{
  "model": "self-supervised image encoder",
  "dataset": "photos of arthropod specimens (BIOSCAN-5M)",
  "image_size": 48,
  "crop_scale_min": 0.3,
  "kernel_size": 3,
  "stem": "deep",
  "avg_pool_shortcut": true,
  "projector_hidden_layers": 2,
  "residual_init": "none",
  "steps": 13200,
  "decay_fraction": 0.2,
  "final_lr_fraction": 0.1,
  "warmup_steps": 260
}
Rows from block 3, named by matrix and row number. Each number is 128 + 24 x the weight over its row's rms, rounded and kept within 0 to 255. All counts start at 0. Numbers have three digits each. After the name is the row's rms in percent of the matrix's.
# convs0: reduce pointwise conv (model.blocks.3.convs.0.weight, 192x384x1x1), inputs 288-383
convs0.9 124:112128172140151139132119107119129129096101142121117137092122112160112111102168151117134105140088148169137127127121119096135123114127107159129132062124137141134098111147118168132124129103117121144162136132142136157106113117132124122162156119109149137134117139147104116113093121130174150116
convs0.10 092:134128111130189133099087094135102108109155134117119141134114093121114096158113111086133130111129125092121150149140131102150125127127164153089086097141115117110074131156147147101089159100103137142107114146152155128123148117154109116109112164157127105161121142127126118129136131113122165137
convs0.11 083:140127115099121159131123094118151130082174121131132115127156158109217165159150114147087134150128135170119120166165101125169148101128145124123132166141138127197166134133139124131127139119140140136126108147121164115103133125131152090105136176142097146185122122143113145134122115147098135136
convs0.12 102:096128154134078174166150093173123156175174134129098147122131160144151059118154139125184108133112118138140137154097112159120115153127113102127094128129129138163142141118114137149170124140126106118104107127136104126123124095151112123134107108177153120113126139178083140103112114155150155154
convs0.13 104:113128133111107062143119134134104155165117089125134047133102072087094116140122139123141139100103107175096120156138113103132131166130152157150090105142177144103142116156147117141117116174158091161098136098140133099125104144138120137096109132106129125150126165197123117099148083128072131136
convs0.14 084:128131156106143135106124131147158154112122102123092092148105134107164212162140147132133149115102112113124153124148115094098152140128114125142146099097117124101138146126191118124110138111132145122135106096145155146149155143089125165139149099106145127144106102060093115111110139121150135113
convs0.15 092:146129139121129158123127122129144111129109194141130076131128137101138130100093161161150091131149152121145135131123135133142164089128146111171102127172176131123172126128168134144119126114131136089130093120102088118139120127143126100163119123083129107106101111154192132130156113121167125127
convs0.16 099:091129122097079100148098113140130149119107095104130124142126143097102117111065113136118133108157118189123132145112088149145158116128131102140172110114121158087147119087115114159112100140148127138166129135162141115118116129091147123110106115096145138118091136124170100129119161097104136120
convs0.17 102:145127124127136140089163124106127121154098166137141171146112141112182116144099107100111120125157149121155147136141143132123075201129111158195119196100136144137099127148145140165097130126130134162119118110112117118133114122171139115168115106172142159161131167116116115168139158148133124122
convs0.18 088:134128153137117067127140125134113133111133142151112116133193154150076056113149129152138123139142121140153140140159118110129099190126148128135157126114113121128152133150104107118125148103113163156166177167112081125128121136138153113125122158126122110131116165173106143087130168117144170152
convs0.19 092:132128132129096156161121102112126138064106109133137141143107142164096141167094152143103159149140108057111134135104119101135143093126119139140136170092142131095153101148147138122112130097139133113168131093092101149085125142118091122129115147182100118122092145122101150178120139135132166108
convs0.20 093:131128126132122126139154148122108138120100114120163140155124142129136139123182153102163092127107082137099158144129161058154092117128109127091081114165112130146098130162102174103108114165121142117061135066124154132124098123107132140135140130083098124136151132133142136107103122117127107139
convs0.21 095:133127125125143109097121071113146129156174113142136103178127135112098081107108137099088133107152115127150117137107132166134123188125128143150134156122148078079110125096130112144106128137118125120082120143159173109151115165122130098151112135154150161132125124171110100111167079170133161095
convs0.22 088:127126107145134185122114117128170158120116144149155138131199118126128130134096144128100147139092191157098134129103134117123143109128105108185189176091114116197109115149126140143115113144128088135141159175117106139135131130135129135099121113139113102107104120140161152117143136138160087131
convs0.23 096:124127106137124149125098134111143125124163103136086164119126112159121153141133179118149112108129237110152148116141114116134136108128160133165171130146110101098101124092108096182111123105177153161131140118148108125133111106148099103113140101123137133109144089138169140172095134138138098164
convs0.24 102:133129144121116098144132131144079099127127139144119135142136071090122102139097137160103144122105118102125142123129209138126157166129149157148113112101118145138204135123157087135121130166090143148113084142097140122114094115108148149115143129133139156121110118141073136159112123111139209152
convs0.25 102:118128123151085122120120117125146116120136072114153135119112103107148148130129165110133124136138098152108121133095155110089126117129150120124127140132127116155130113135122101120117125131103119168161104108088136103107130188153152126142130148143133110111113183146112117100122144193146186129
convs0.26 095:172128142104179152159128128141125156140122136129131143108136099180133216134173161074168176114174150158126156124151135140112109098129131125114118147105159085126149141145127134112136122111092145084088126099123125114090115119124160151126112145091137105098122129122142142176125118147144170134
convs0.27 143:156127142103116173162120170111137144101099183117160185116097104171117098145117099089111117144120137155146113134089150135104103097127131142106124134118164166128102127126104149134135128131149107134112124080160130109132123197126112117127163163142149129135137115075171106119122124139136139173
convs0.28 099:127127166113131105068090116132158133154131142129109144154068130151102127115134142148132119121110158155102162131176134138096117139129125134097129124128120095149132141177101154136053177108137140134103139088158117132125126156141144109108052129116169104135147135146100128150140091087148161110
convs0.29 103:146128147125103111103164120145149130180178114124079099138135101081094133148065146152132119134149065144150113134140153128127125129128153122115103107147069117079136169124157074158154131151129156130100082133156159135144081107114106168093149129156108110128147160198079112129131135179113099107
convs0.30 103:183129143199102120191187111136113111130096125123135113141150090179124103126125095131141119131145125143106103125115075131094145091127110151092134064117078145150144141136110143135097113137134084124110169131106111082109123080079126113135129148099101155082117117131127121131160143158105123136
convs0.31 099:129129118113134110135122132103130154161087142124113168147092156163143113065113111121139112110138107122133142150133078124188128133129097173102131135105131102091062090119140087126123167131129104129141087100109130092076118128153110085114136133134126176154144135090090093104106133090126161132
convs0.32 102:107128123125133107131127087121144117156158094120104129120080089159149131140103098142113139122138138158107166116127138176137147134130127097117140113121076099147144156134090077144145138133126140109126123135209107154130142155124133142116166128094104123119170117120087135173171166085160126149
convs0.33 095:124127074141134111133129176129139103111109147133173133137129096128116146118154118102160143127158150069133128137163123139117141130128107138125097125117113113117125101124103177087118140119101119075129105109149124134141136113152114138119121106166122123142152128109110153178160075123168169111
convs0.34 107:136128120151147101157141150136130135135107159123151186128107129116100133140119108126071155130145147153121104127125126145154115120128124058187108126158124150159131106124155091125079122145146111093155120134144154108132108086116121161165121143110118095095120115109176144129146111112107106130
convs0.35 105:109129088129149108073139107153087105149138134113143134166135104097082131135152140100116110109119105126094112145121143180092136136129145110137137082153122171118128132100113117093159106134141153123136140137152145155126126094156138130174138121115113139107125118157149101123103070128110182103
convs0.36 095:123128169135076172108182125166084115098109156124173137134120098121125130122099129133120098154151127111099102115124096134154140138128135136079171093141151112151111096112176075125093107116131106140102102134108104100083121102137146156123149125094165108113116143123144155112135138139136170151
convs0.37 096:115128115121129137104126119106146143112145137135169158088149137137103141100143123172117113137133185107117132143119149110134113142129156131151128116147105134127133108086105074123141101164150127176126148118150124082141140128118130139121105149155155100073142083161133125133127148096109169112
convs0.38 115:134128137094101142115135149153138135144130126139131134125120125134162078152119107122145112121126159116115112172123109132120139160128109154130167153117129169076164123180137150139190144131106160217147128112092091141126127118160160126172084118105130105096140130078121145139090167138084073128
convs0.39 101:163127118155133158115118154127125107144115146129089122113102099105137127165145109149151134156133100113133125137121126150151139080129136130128134137119103112163109115117126128137163128112101131114123156109152179125151082150103147116138191137145102134126153154106158119118143119176061140092
convs0.40 096:120126108149149125165120113121121123124087117130148137115128128148154145131140139132117144140158134084144157121131126153150138112129136147201134115176138116142110126091138161139135080161135164114163132091187120109170124163125160127107162123169107081162118115111123137123169109094120165118
convs0.41 112:136129138127098158118116131133119137092113141136140145135114110158098129112123117175148105122107119117135096112108113105158141107127121117085069137135124111143142103130131149097129129099147124080106133121128125129053120176121172139146130139112125145142120156109129124171139178079124077143
convs0.42 087:118130111127117118114124125098156116139119104131132112121120154107202080143101084110076154151147147126139111119148106105113145123129092185113160143137172170118114135144120121130111107123118058074115132150102112112142091112111107113139142086148112155124089077116087106122112156154122083102
convs0.43 096:119127148119165116155129129113109116150147150118144146122140125190132122137175108135156103146117205120115118110133156121131146164127134133137104135125146125146147135101111137154158104122139100114150097119112091140135162106151130135112130135105118122103117064133164130109150116101104113212
convs0.44 106:134128114108115068192100104127087113153166132137118185110130119146147142119136142162128177149141137113123133147153133132116131107128127132102133104139135114137166089098125151137085161155114114121131116077163088079097162102146087148167117114164131145173128115158141143142155116112133118146
convs0.45 094:154126156131106150202101141136149107163111146136064118126157151123147114132123118118136130124115130129117135120129116139126147116128137106146149137094147131136132144154135124123101160127148141098185202117145161127135155113132138127112113122113162148128124106090106109111137148178112143130
convs0.46 099:145128117136161113138161134166118114145130133118137109165159105116085141120135170155126103111107061107120171170090122109107113104128092121137194177113140106121120076128111116164126143118095162172137106144177133124140114131110099124089171134088116138115122095072134135111114139043114140127
convs0.47 104:129127116135139127175133136145131116092112143127120121117120145139137107143094075141148117107097154107117166102131133159119127138128109091095092177108091135142082138133112121084136153124144111127149167075136074166168168089113119159141148111120150114135152157114137126161130118120128114125
convs0.48 138:135126159111114156152120139098141136109089160112141169088101119181113105130125107116113108142110149148155138108094145124121119136127116144142133115112170150134125089118133154134133153088146104196145120099160134144135149162109157133164158171118177150162139110111147095118120144154167112133
convs0.49 087:070128145137120144163155132115115095089101112098134134143148176113140135141101116061138125151123105095124111110057142158108126127129176129144142188118160165109117088099125113089089150112134127176153094118132148125119119097147132175128131137113127099140148133169164117096123165121132084115
convs0.50 088:119128123105132070126144114093138123138101147145129122135118095119149088144114103171133129122108107060097140160135155156126124130127078104130112116092096152139111118184152126133132116171121107090114097112144111077131081159144137137109111120138155196108138114138155129151134127105123107134
convs0.51 091:141129103085117143093114144101160164083098151138084073117143151174189129116121125131142178129094122174117133139122112092174129163130137131125190143136147106113129116130128095163155156107089153135124152122106144159147069112128121108160158187094148084127142106137158151143145130129108128111
convs0.52 089:137129122128176109142162179125112164098106130126141108132121136117183109094157115107144162134154152174121130124154127103134152120127130122140099123124158147181152108123112150119146078143117129122162078108163128124122110101146170097149103170152163080099124094096136119153145123151141173105
convs0.53 079:099130141094137107103141139115147117107139088123136102179162163110162080160120111126139146118169126115174169150163119128150132149129141121101103106163124122199168138144101094158144135150107149116139145114127215145125134117116105149130140168090108151176105141137134164137106105119151148120
convs0.54 088:135128127132074111067156162169082148139142131124146115169139079140146138138080136128107170110159119125131108111177101118123131110127095085097158154125103141120126170134142148144127140189126146083109126065082106114138118129113130121117127145123154100151097126105106132135135126167153118140
convs0.55 086:163129124083141112124099151145171113106129168129097157145095134134132114068161139125129118143148124089100151099125096181155149118127124141086116139166180130114087169118128126132168101114194128153122124137097081132166137114110089139108134104105113147094144093120167098098103143126153132128
convs0.56 089:128128100114157110111134133162097128125115143136070105153092150139145078081142135080105121137188117161149121109105153121100113111129125142092149152152121136150147069102152102125169118126139087132113125153109158113099164150133102118112100137121151098124132172127178122143124133162153150157
convs0.57 093:104128123145102137084133171091114129153144123131115119110125172161089133125153148169141107104144126137123141109082135114106142146126132088115104113128112136120141124105163071136121139152113163162110144150117085125114137097109107131134119076118111114159150139071076119108150184121110154122
convs0.58 095:144127105105141149099118146141139134082118139119090136112118112132126193096147116120107136120107106123142158169110117097108163093127115114106090135110105125118110086132083130101118126126101159124158116158113132137137140147173145085124135142171122164131128171203098131108109071159126078135
convs0.59 091:119128108178155153104100127069175167142153161118080101085147050143141123116110111119133099122058154148127114137093127127103128132130118126114109121119146156094113129116157143120126076126112149135104114106138114180142107118119113136143141119132099134125110070165117150110132117092091076127
convs0.60 089:148128124153155108133161091135112147124100125131163162110151156094101118133139141154165106119135120107094138111102133121118144147125130176125125107125112158137111153121101138138144106112097135125136160135119122150144132132114120149165126174183134166196120118121092142132119154131095094141
convs0.61 102:162127142112096094127117142110155155140100127123103121108105127145125119144112130106111131131143149159131100152149115185130103130128104138109139118119125150135115099109092145128145141119128155115144168151134100129158141126132123133140090106136091144126155092079103123092125086174154140129
convs0.62 091:154128142133128149108121136140137141129143120133129135167121129099127121129113146093155165144156105126142118085127109107082107146129110183082107138168099124157151154113127147144171145134079150107127150184127094167104110137103138133108106124150149123199118127154157159096096149103151090134
convs0.63 087:161131126155118144103162170116126075168114137139134113116151080105141142194094126110127136099119125108136157108129137115122155111129146142135132180131119129142131122185108073097154137089102115123143176097127167145149132122147102124178132130136154126101137097138139104100148101100162073127
convs0.64 090:123128140128171132148077135123168101150196117126108147128139122106138110161157118179118116136178131136105126126115150158151109084130162091107108148135094156115103081154126090097121165128130149122120110135123115118159157091137117126119116139084064108130098167101105131123126169131132097098
convs0.65 095:095128138110094138176110132108098149115150134140120104127138140111113088120143147108141124122136114161127084118105124165157116149128124121118133087177077132067132161140163184029116143123101131126163156136102146101166102144179093113118125090151096163105097103183155104103121143133109103103
convs0.66 096:090129110158167119130129148131121116166062107141065138127115156166167130148129135142130127123120109099172115218099103122118069135127179127154131143154181125110143144123132157159113180149167132132126113162119202101106147116108153111142127120103128150135121147152169149116119135126126178116
convs0.67 084:107128128127120137135129102134139154186191101129125144127117150136124142151106094095121097134122149083094139119159135172140157139128150113129154098133084134122105099142130141136114107145141100121188192178144109150142121102091101146128109142118110111171113125103122108133095159123164106110
convs0.68 090:101126098107175119098112118107112130161126104122126122156141144094163099101145138155110140138099092119137148134135128120117113159127087111103162101126076129169153131071084113139124173146140096174081082168158112150097134151118105170113118166117147132150123125145123167155128111144140149132
convs0.69 096:095131121116146142127137108135094155157113126110115143123079125103159149082158131107191117113153197101105120102139161150165159110127154141112124183132152122120129127148123155121157117159156132120124117118107099147143106085151156077135130130149101136072187122118128124111122109085142106147
convs0.70 096:120128130103143123102100137131115085145119125112166118119095100103101126130112088115120120128109082129132137123117109119145133124130147095120198107112125132124190165143148073064162129079128135070117080135147138161139127151129108106153109114132135156153127204171154138165175142127105191123
convs0.71 102:133127103148123155153100131120146108146112143139133136143133164140099109095118119160110135124171162124143140119111140103132128134128129087121098174151167159136147137074139157087102130149131147144106108143120135110146156150092101142147133120136100130118113117040107139147117142098135157109
convs0.72 103:128128134121147135124110150104132083144115125135215108126126140124127118134147162127132137110124143170117115101106124146148141114128141099127084099108134113111160150105147139112112135116114096138101141187157144145123127077126103122148129103095140120157136162091195112104119104137111144130
convs0.73 086:136126109133125155168167086142153111135085112136102137114109148144148139089156156108139124143139124139118102099166104124159141112128158121135129138147116121091127133081153137135103099129132113117133118079128139104124140072094149110143088136184115134098139202147104146090128146109071138113
convs0.74 105:100130152109110079138119147091142136154144087137134091122149136068142118112092119078116152145115068186090124094089089126106151144128164152142150108080084113113112130201118135152170128111133122139115137109122127160120169131131119128112136151192118135140178120146131103138108093155133134102
convs0.75 116:137127116120132113114148119093157208116129134128117136168135159147110123097123147130153119110097123107191123132097096152122144140128106099144090114104155113158162099113124158119153127101151109183131103136120156128095132147110145135149135129174112134149118112066128136138105162106125114108
convs0.76 102:184128187124120114116153107173161118135132136119143133120091117113138153138152126107140120119134137123101126102115118177121121138128112134109114073127165166102071124128125127124131103135131141106090110072092163132144131154153104106105131091099121114137149134151115128115134130192151118089
convs0.77 102:129128131162150122124198113122138146094120124112137107093106093133152131135119161139122155090095143131148102125136118132118060125128139115158131149133157127135048094095116102158127179154082103100107112096122151111113173102121120138167079132177141134132136183175188117160136109080121114108
convs0.78 094:167129108129088131092113118099169132161131157121106085127133122162101098133122107095133116106154122096103112130120105135164104131129160095111168131130137130069110098094124083157130146140128166132168168108116119153114106131098127135126082103140176123114106133153095130124107136095123130128
convs0.79 099:152128106159152142061104126145113103112124173126095103145105107124105151122106141152096141106140092134140150133134145118123107044130121141098144118087149072112085130169133147124139149148116132118131153136131142134171110132108142085173161102144106079119177192060122136147175110099080097096
convs0.80 112:129127181114132120096094100107112109142128142129139123112097135130119107136100078129102135161136082115110140160140143111102128117129120099106111142150119161079120102137126159106129130167109138144127117090132074123084122136137109153176153124087136077130146121109099124111100116117144154122
convs0.81 113:076127156109179173117148123122167133130097144164101158120127149134126116105118121147105096117090133149128125128158145084152128113126128160138100121128160106143104122172112119143104143105121132154164161138113144166122123057121183120177147101105135142145091145154130126111108121176135145071
convs0.82 102:137127119151133117187120137151135139108106155134112166114138133119118120164143140144194144128114121113166150092105142146101109164129129114131127126126128133137137117108125077140111106094106147128164158096137145091129093130139141120101117134179149142146127104170167166139161130121127141162
convs0.83 109:163128096130133117145123129097125121135154133114120136135178130168126141117111120091123129135093087170128156105119083112133135102128151157161118116131111132143120122138107137124147116115143122145130144255127128116141161116123138170137159119156107122105140125059136127111179125149142150124
convs0.84 106:123129102108160129160181163119118138094114092114161120102168141091136124131166084157107158144084152140162098120140117139113140122127156132124190161144159131162104140143130129197137151130104146174132120118119144103121139167124133146108141100123173129152107161114106145156130104133140147123
convs0.85 102:096128104116145172107094140124105091111141116131132147127137127141101131158144115053136122144136157148104112141159137102118132117128113085101114147121104136190116127085083125172087092159111127150135133095132093124134122140114138173143125088147124192161147124146125161091121094174135149192
convs0.86 101:144127133108103113149107117172131149112163177126135135142099106138112174146142132164147124117135115130160130126130179148128155143126116154159150095087127099111144133105131136185043130125153112116154145115139101139124130117178148143102127128149142142056125107116139129102106134105105087134
convs0.87 101:141127158157133128094088134111132109148157139136158119128111139124191107094153121093124091138133120129102136129159111090134127101127104119144124166172162124149139129104172086099146159119142182100158112175149093142154162135147092150111094139128139128167124100111085111107092101086121149097
convs0.88 097:127127139130155138098125131192129102144116149135105149103184118086119142141107163166127122108096125145129114124156113121130133136127092175095130127106103135114201143138070146111133161101110107177121157086106160217152128112129157134141138144119171141090113099133113108116123113105106083162
convs0.89 107:110128129122116107106151150139122112098127137115128105119109118128137171153129129119121155123134120137158128157116110172113106115130142106119142149133107104164145148108106147103143136140140109146095127141135113152082124154104149136111161120104149134123134182109232138156112114122115132123
convs0.90 099:138129136119164157121116119148173087123138084113128116146162142089142119150193093117110134126105143150120136129122161158126107140128134106105150132106091130132124142139070124150136130140118139101145183113155143144094136201168147115119112123107141125122146159155097137104108160058130117096
convs0.91 142:175129120128134176162113184120132153106106179118159162131099108167135110152106079121117121141130148148134101128103129113096118119126140129098117146127161129124119128120116142117146151148140118109088116110146136102142141166119110126115147160146129103125124114080155099115122125135123123156
convs0.92 106:120129134165144132108118136141128149129152136120107102125142149166124138144122162170121130153124154122143152142131137110143106193127126114127132161123150174156123130141113166194129120103132095130157109095123157140142129149111143106132107129122095103139113138092103120102077117131174128148
convs0.93 106:090128142120160180171125086164087087116119115129104138110152153094157162137174111145120148139145117119132096147123093108123141113129082129119112118118113107151124125143139133092120114141110089094145089098113127118100128138146119133095151123118169136154139101170156089086175088132145141127
convs0.94 110:118127153176107174158159154102126110108137166133092113152098114160142130127107108119112114123098221171138082133144082130156116128129119109123139175125179117138102148155125131081078140075117123124132132172139116099110142147110137083129096093116114126096105172104123129099140144164160129110
convs0.95 094:122128153111157088133135127119143156136131094127168131124154134121125068114122114117098166145109139130141128126083077162138092153127126149143106099136162127161086135108108100149090119139100115117118096113133129137167143136113114100142141095131136097158118154125035119087098144115120080136
convs0.96 099:122129127170151101103110121169136121133161126135125134107095122167132144129109139124108152132147179100133116128142148135104155124126138152128085135113141080100141095126143143127132137124153090086164117138126123145142127126151109125155111141165150152137126080140089117115127093072079147110
convs0.97 090:145128153141142129130110133124091151120101170121096132140120119112093104115130141150090123183140122083156093140152150120108119109128131121116130164117091118121140114134120144133122107117146127090153159115125098103103125153143136108130125124169112128154105113093108139144135133125111143148
convs0.98 092:116129125113108098143120123116131162141151126128120114110138196133123126098135130148118132103134155138141159102124140134143131095129131095110118097172142125086127134102097102180150104136079207180125147126133095156127091080112121139107120133116134088083115118177147143138154104106162108106
convs0.99 089:139127124091154131102131143133181128133134107110130135129165156135118157134145125088152149149111106120146116114154099112123120148126141150150132173126118111107105111155157104118124105108106146121110153133154137140123139107131105112139107125108115126150113157116152133104121112126111123101
convs0.100 097:097127137108133123110115119121125100084117095130143159143141123064130125160103150148122115124123135134134131110139116131159079144130143166118151135139102138166161172101135078099166121114135116127113142131098148126124146109144165154180149122146134165133117123120140116116075140143085112121
convs0.101 102:132128127107120128124137093155151110112123142161146129140167131108138128132099116101112159133106116135136110130111075116140156127128116134102117130138123098108096147135121128087157126099163134118137147207155144148159117134106130143122175139145129170056125133139107135103107111100115120155
convs0.102 092:122128127135081081137123123125108126125140122140107109135145092157144121112114150107113098126122124065129141153153132146119112115129119107134109147111091118126174146115165112118122132109128171139151112125141105147142131136170133098148074128132081099151107096111092143110131112110086142114
convs0.103 097:126129140121144095116144144135104150129164117114132143111100140133129085116150120135149125160102137100101087144102115162116113166127126103104145114159136147158147184131123155074138115108132135108142113125132180148114137124136124114099147119130136141198152097098140141149145164116113061140
convs0.104 096:134128153098152074089090113126104092119139146143116147152129123110107162074108149138177107117112141117123130138080075093095151131127135131117113110165123162113150140157133110121139135120156148123099125144088172150153128131134135129150147079123089139140144179158112137156141096153146146116
convs0.105 109:127128126129115107131179165106156130128111126111146131076137132098151130124147135143121130102123121108146117117126135128146107167127134162119147125101084171118112137133106123124153159122133145188152145139174114123129114160145120111137171128177142117105166096119076112155132063138167158157
convs0.106 096:107126139141141085137085109124164110145136123129138144142086139113127093147135136150142150127091134104170089134125119166142084161126104136151137157124147151156110119097092124101154114122129131119109101156108088132117101134169098132123131143144161142143105140098178120130099167141157141149
convs0.107 097:110127116146095197145140133110129111111183143123147160136135122128112142134086106147117085154112123138128134128137121112148155046128119141115154103107074117128118131099129125146130126136153121144134120120125088110123103172096124123085105111147148108124111136131122121115141161145105176102
convs0.108 092:151129111137101108158144123131116131137123110143120172120131133148135110147101138161136100142130111119085126092127110163110115130128152135190096112152170148135135179111128176177144120117172120143140175104090153124116182133107130156128123095126127126125136104135105132126134140113108155199
convs0.109 089:133129123129085152156139104104102103107123098132140104151142193112155101137118122090140132128147100089104112123153128155112147110127131120155145133095119129148151161137135181151128090096184137112115113123134125111112104121108153164155141097153141155051140136101132130170110111134118114124
convs0.110 101:111127106129113126139142110120106137134136136110153113085174189157151127109142106151091110106132143106122119110146145148175150169128128115145087109117145070103128122102144170126159136114124129129153145127135128121132115098165093098157115092160091170063117088132177105155170161095149086134
convs0.111 092:125127124195115080116099089105125101172122118128140099136142158132148185127211136153134108135133103161114165150136127154173165155127102145117100077128133106103121114086154127121146116141158112107121165118112120116138147117134139153102141120149102135157119130144179153082130170145102141175
convs0.112 091:124129132140133150117130106125104131103136135137225140102148135115178223130151115156113122115143127124108131135117139111183141110126151101129186143105137116173148132122109083140142163109131132126151148132183085153111131121133111120108114140089139128158122167138137150109147129093122086110
convs0.113 087:130130106118112084080098133123098141180105079134121080131143164135103080092131101119125137122116111144132121139113106161121207136129101133117121130167120145090118110140178100112114126148127102091139137112125150113111132145122126103084110128079143112132146100134146145100131160112133102121
convs0.114 092:123128128110132159126145156143134136107124126122152133100127168152123089195189105108108125148082144091144152142158158126142150106127139175173135144126181131146099134151148081116110140154147144100127133111107129121144136097116138169113091098104147115117113161112119146153100117130112143143
convs0.115 093:101128113067103158131126142103151086100126096126115076148172146118120156115125129158103126160095064101106159091096146098112135115128096131146163135108082113119106184184120141145146118141153100110133141132166143156100131175104099127070139167112128117135124141102162106169120084112188136142
convs0.116 100:125127123165108167112126150094127160118123129146101165156126156150131085133087121148099143112166118131126127152106138097101092143126121114125160159106101138115152131138141105126157140097180162110154090145131147113163145143096171118160153132099117133153143138130134166138158108091140099076
convs0.117 095:121127122100140151126144168134076127108134111103137113123195084132121152139183134158134127091090191122155083124106138105109115137128145169163098110129182100148154104106133125118109131130122105112101136147143134123165122103118129097167108133104103105089142130131106123129144124145166094102
convs0.118 091:122129149129154178122099122142114091152106129123138139106107158115098128119145127140109152154129148140111137124143150103132145115129132148111150112102162144101075095109147101112103122153134115142127126113156130112138120143119110159091105130149139130122120082129125134141124146135135169126
convs0.119 099:124127130155167130141134117180148090130134156099127137114050133157151142148123126171153152114133122131101101136115162086110101132128139110146130088102145136168148115134083114113063129101172108155109147169119149118158124067141139113116108152106139150095118142127122158165150120139105132135
convs0.120 099:165128122154144103138136134115095141120126127110138145134155130134115156107134140089153103121124143142136110129112212124159142156127148121108103144087124125101140141155147147091114119139129156100154119194110126116127125131091155134087129130125110129078100090127142116147113148106154119098
convs0.151 093:133127095112088102139082129132132134122133096130119143124184125106184143173095176130094143124136120144129132151118101096166148077129180162131152109117134082160140154147130141124138131096133158120102165165111141135147161114134152152129125132108156140138121107141167117135114092106118100086
convs0.152 090:135129134099106086170103181094101115118144099130120158159203101106105133172169130132155151122094144152129161084148093122077148164129157134179130168159164086081098111168147145143191136105136115095126128145125178126154164103128116119104129096111107123140126110118121122123137127111135133089
convs0.153 103:178127125165140119143142141140148140115116117129126142095072115188091106110139107064093102177146071146109149129149174124124111112127122125105148092097149140139112165117127139169098158097127119084149152132130128126185144092123117128102150122100153108102114129147126140135106104097115159137
convs0.154 096:138128119120129164086124137137128147136144139132155144169132124145118125069134134163159081148132147121108144139114119066140126142128104101103134099138057104115121153143118120139136112092132146117162152106112098116090095148079119139124146121124114149122147122139160124138110164142116088172
convs0.155 110:121127114112138128120157114150112142107139115130111111105115126115130069117134167142144131135137099154107113094124122111147106136125130125117150127106092145157130129111079089098146105112120137129126148171147153146122135115180148135162162134124132127142101103158126116093144142093137150143
convs0.156 095:100130144122139130149137110147143092126115086112123101164114167094070089114115138151113156119139105120134084118108145137117147079128132105113115142149135149154139156135102084122107083118156121103085119117132156123088134170128136127093080129099131097161114152185199143133107161097147171133
convs0.157 091:095128121139141167128113116120114143128144109141132096134146148104119146164131144119105102115145160133120142131206142162168103116128152117126112137176121180154121165147175134143118135160127148090107121129130115127126120139144109141149101100126110112116179112147105138202165094133167163133
convs0.158 093:130126139087154125125105114140128165114124078128115182108129141158077138137180129164130132153174083166130132134121166120120115154127129154146133137102115128168150173152166181162110144129138157146102170132105158125131144114115158117118135100189143153136126120068154119142113111162122118103
convs0.159 098:098130101110097163140103166142099140131092145146144177119109080117115134107141150115115093141189114181123145149106173121128162113127144130176139153122106161117144127127113119129125135115144140105197109072140140122123144088132122158099083126124077125128136092126126129162134150092097091136
convs0.160 080:106128127127127135088133101087125132153180061132134104098155155110113117112155114148132099135134119099110116128111139184130122107128160141089087124106082097138113131150099149109120131136119129120128113156149108139153134156140178125176120186143150146145126150082142141155135175098142125135
convs0.161 099:138129117113109182146155136145158140103157147142161143148110105129117135154117124148118132158139144133163132108122147130160103144128145133110129180138178146088132116115128148187120113086144107159114139125160088123103118161136123117090147124104142144134112113166125159123102096148171170145
convs0.162 090:143127103137111113126109147164110118112120106113128138093180109126061134145091130088132148137153128172102129130150132136144152130128151113178146160172153140108112140148135140128141135116120115133080143134132123140150157092124149104124121117081128109129157113132157096104135149207128107142
convs0.163 099:133129157143151102162097138140159128154122122124125138117121150161176116137114146111157148104140161140168099147140132131126078152128147132171171154152122144108121142138117129134122143126135143119122124159102105155140121152131122122173117147171136116139126132136101147123142138169156114133
convs0.164 103:151128116105146174114125114126110139131133158120150141093147100138108145125148131134147123161112148096144175127150141129080128149129162142150131111121115119038118106106154122133151113117101109122105121111145105130124127124127128142103145110114134117152161151119109126133138119110097138105
convs0.165 087:127128130128138113153126104148085176156096109122106104144116163117125208093132110168156099138137160181150124148146126115109111152127155143135179114153144152130156165113155136125136142135136146145155109140087152134134111128067146121133109147149106132141156160140113095115139130149121138134
convs0.166 092:121129121112094117169145146101151122131127154127100118151139152174134134113073101106164109129086132150088145110141121116133143114129103109129070153128180092161167161121122130117169114121122123106167082165108096120140103167179151100126126138125155137131108109099137132103151138137144104096
convs0.167 098:150126133154141152178144107140132112146135117145147134098118114136121133108136129143116121089175116117125105173101105123127127139128116134155125114135106158094127116135166136164074152152084103140115179102129150124132156117103130100134152174099107147141107107185133145104085125158139096136
convs0.168 129:111127170124108143117115125112155149095094137102146135086107135159130113123132140120103103156102136162134121106134128117120108128127090151152153125131131141125106093104128143147096142088136094170156134163126125148134160122128166138145136153111147150172124117148112096122091120159176114115
convs0.169 140:168128131116127177157127177132150143109108165108158161126099110164133115156108100121098117134136148155149092141104139148097120077129123136098112138118148143136096146121092141125142118147142122111089117118128151095141137171117104129098149155152119109111129120069134121127106139130127116152
convs0.170 091:159127148133136131123114131128134192100110125112131110102154120130118125122156125102104181150135125132127126196155125136110120161128120143131109012082140111121150093147119113114107127156149147135093102146086136164118097124101140153096134141150152142135091127153123129100107165175096166142
convs0.171 094:116127145094103103083177149148080146102094092123155138134098098144091155116098125154155108146101122115141122094131168121116117093128134114116108099116169106142181164109132136125187092143154132138132105111101161128143109115123110127122164144092146110122163101138107140114135133161112138098
convs0.172 101:185129135143096134093127106139136136163129166123136120155143141141137144105141090124134117130110167083102133145157146121142130142128101146126122121137168128129102118098119116125115122143121124120182090159095141116128070138118103126176138106103119129118106087101118138115171146139116130110
convs0.173 092:105126126113109129113078117124135129112123129125156072120083168123158100132137108139112129139135101118112166096154120141088131192128153076162095118128112135142124149156113121140133129156131119118160134126063127115139096160161105090119098155097120122138150109113145120166150134131130098093
convs0.174 140:146127131108134185152143137139120152120092178107146167100093107169121106118130127098127102137123170168155084136107145126092141078127122141112103098107165163140088128123113153145141143147142105138110126095151128122133126176109123102143157120122134128106137130105146108144122136160131123141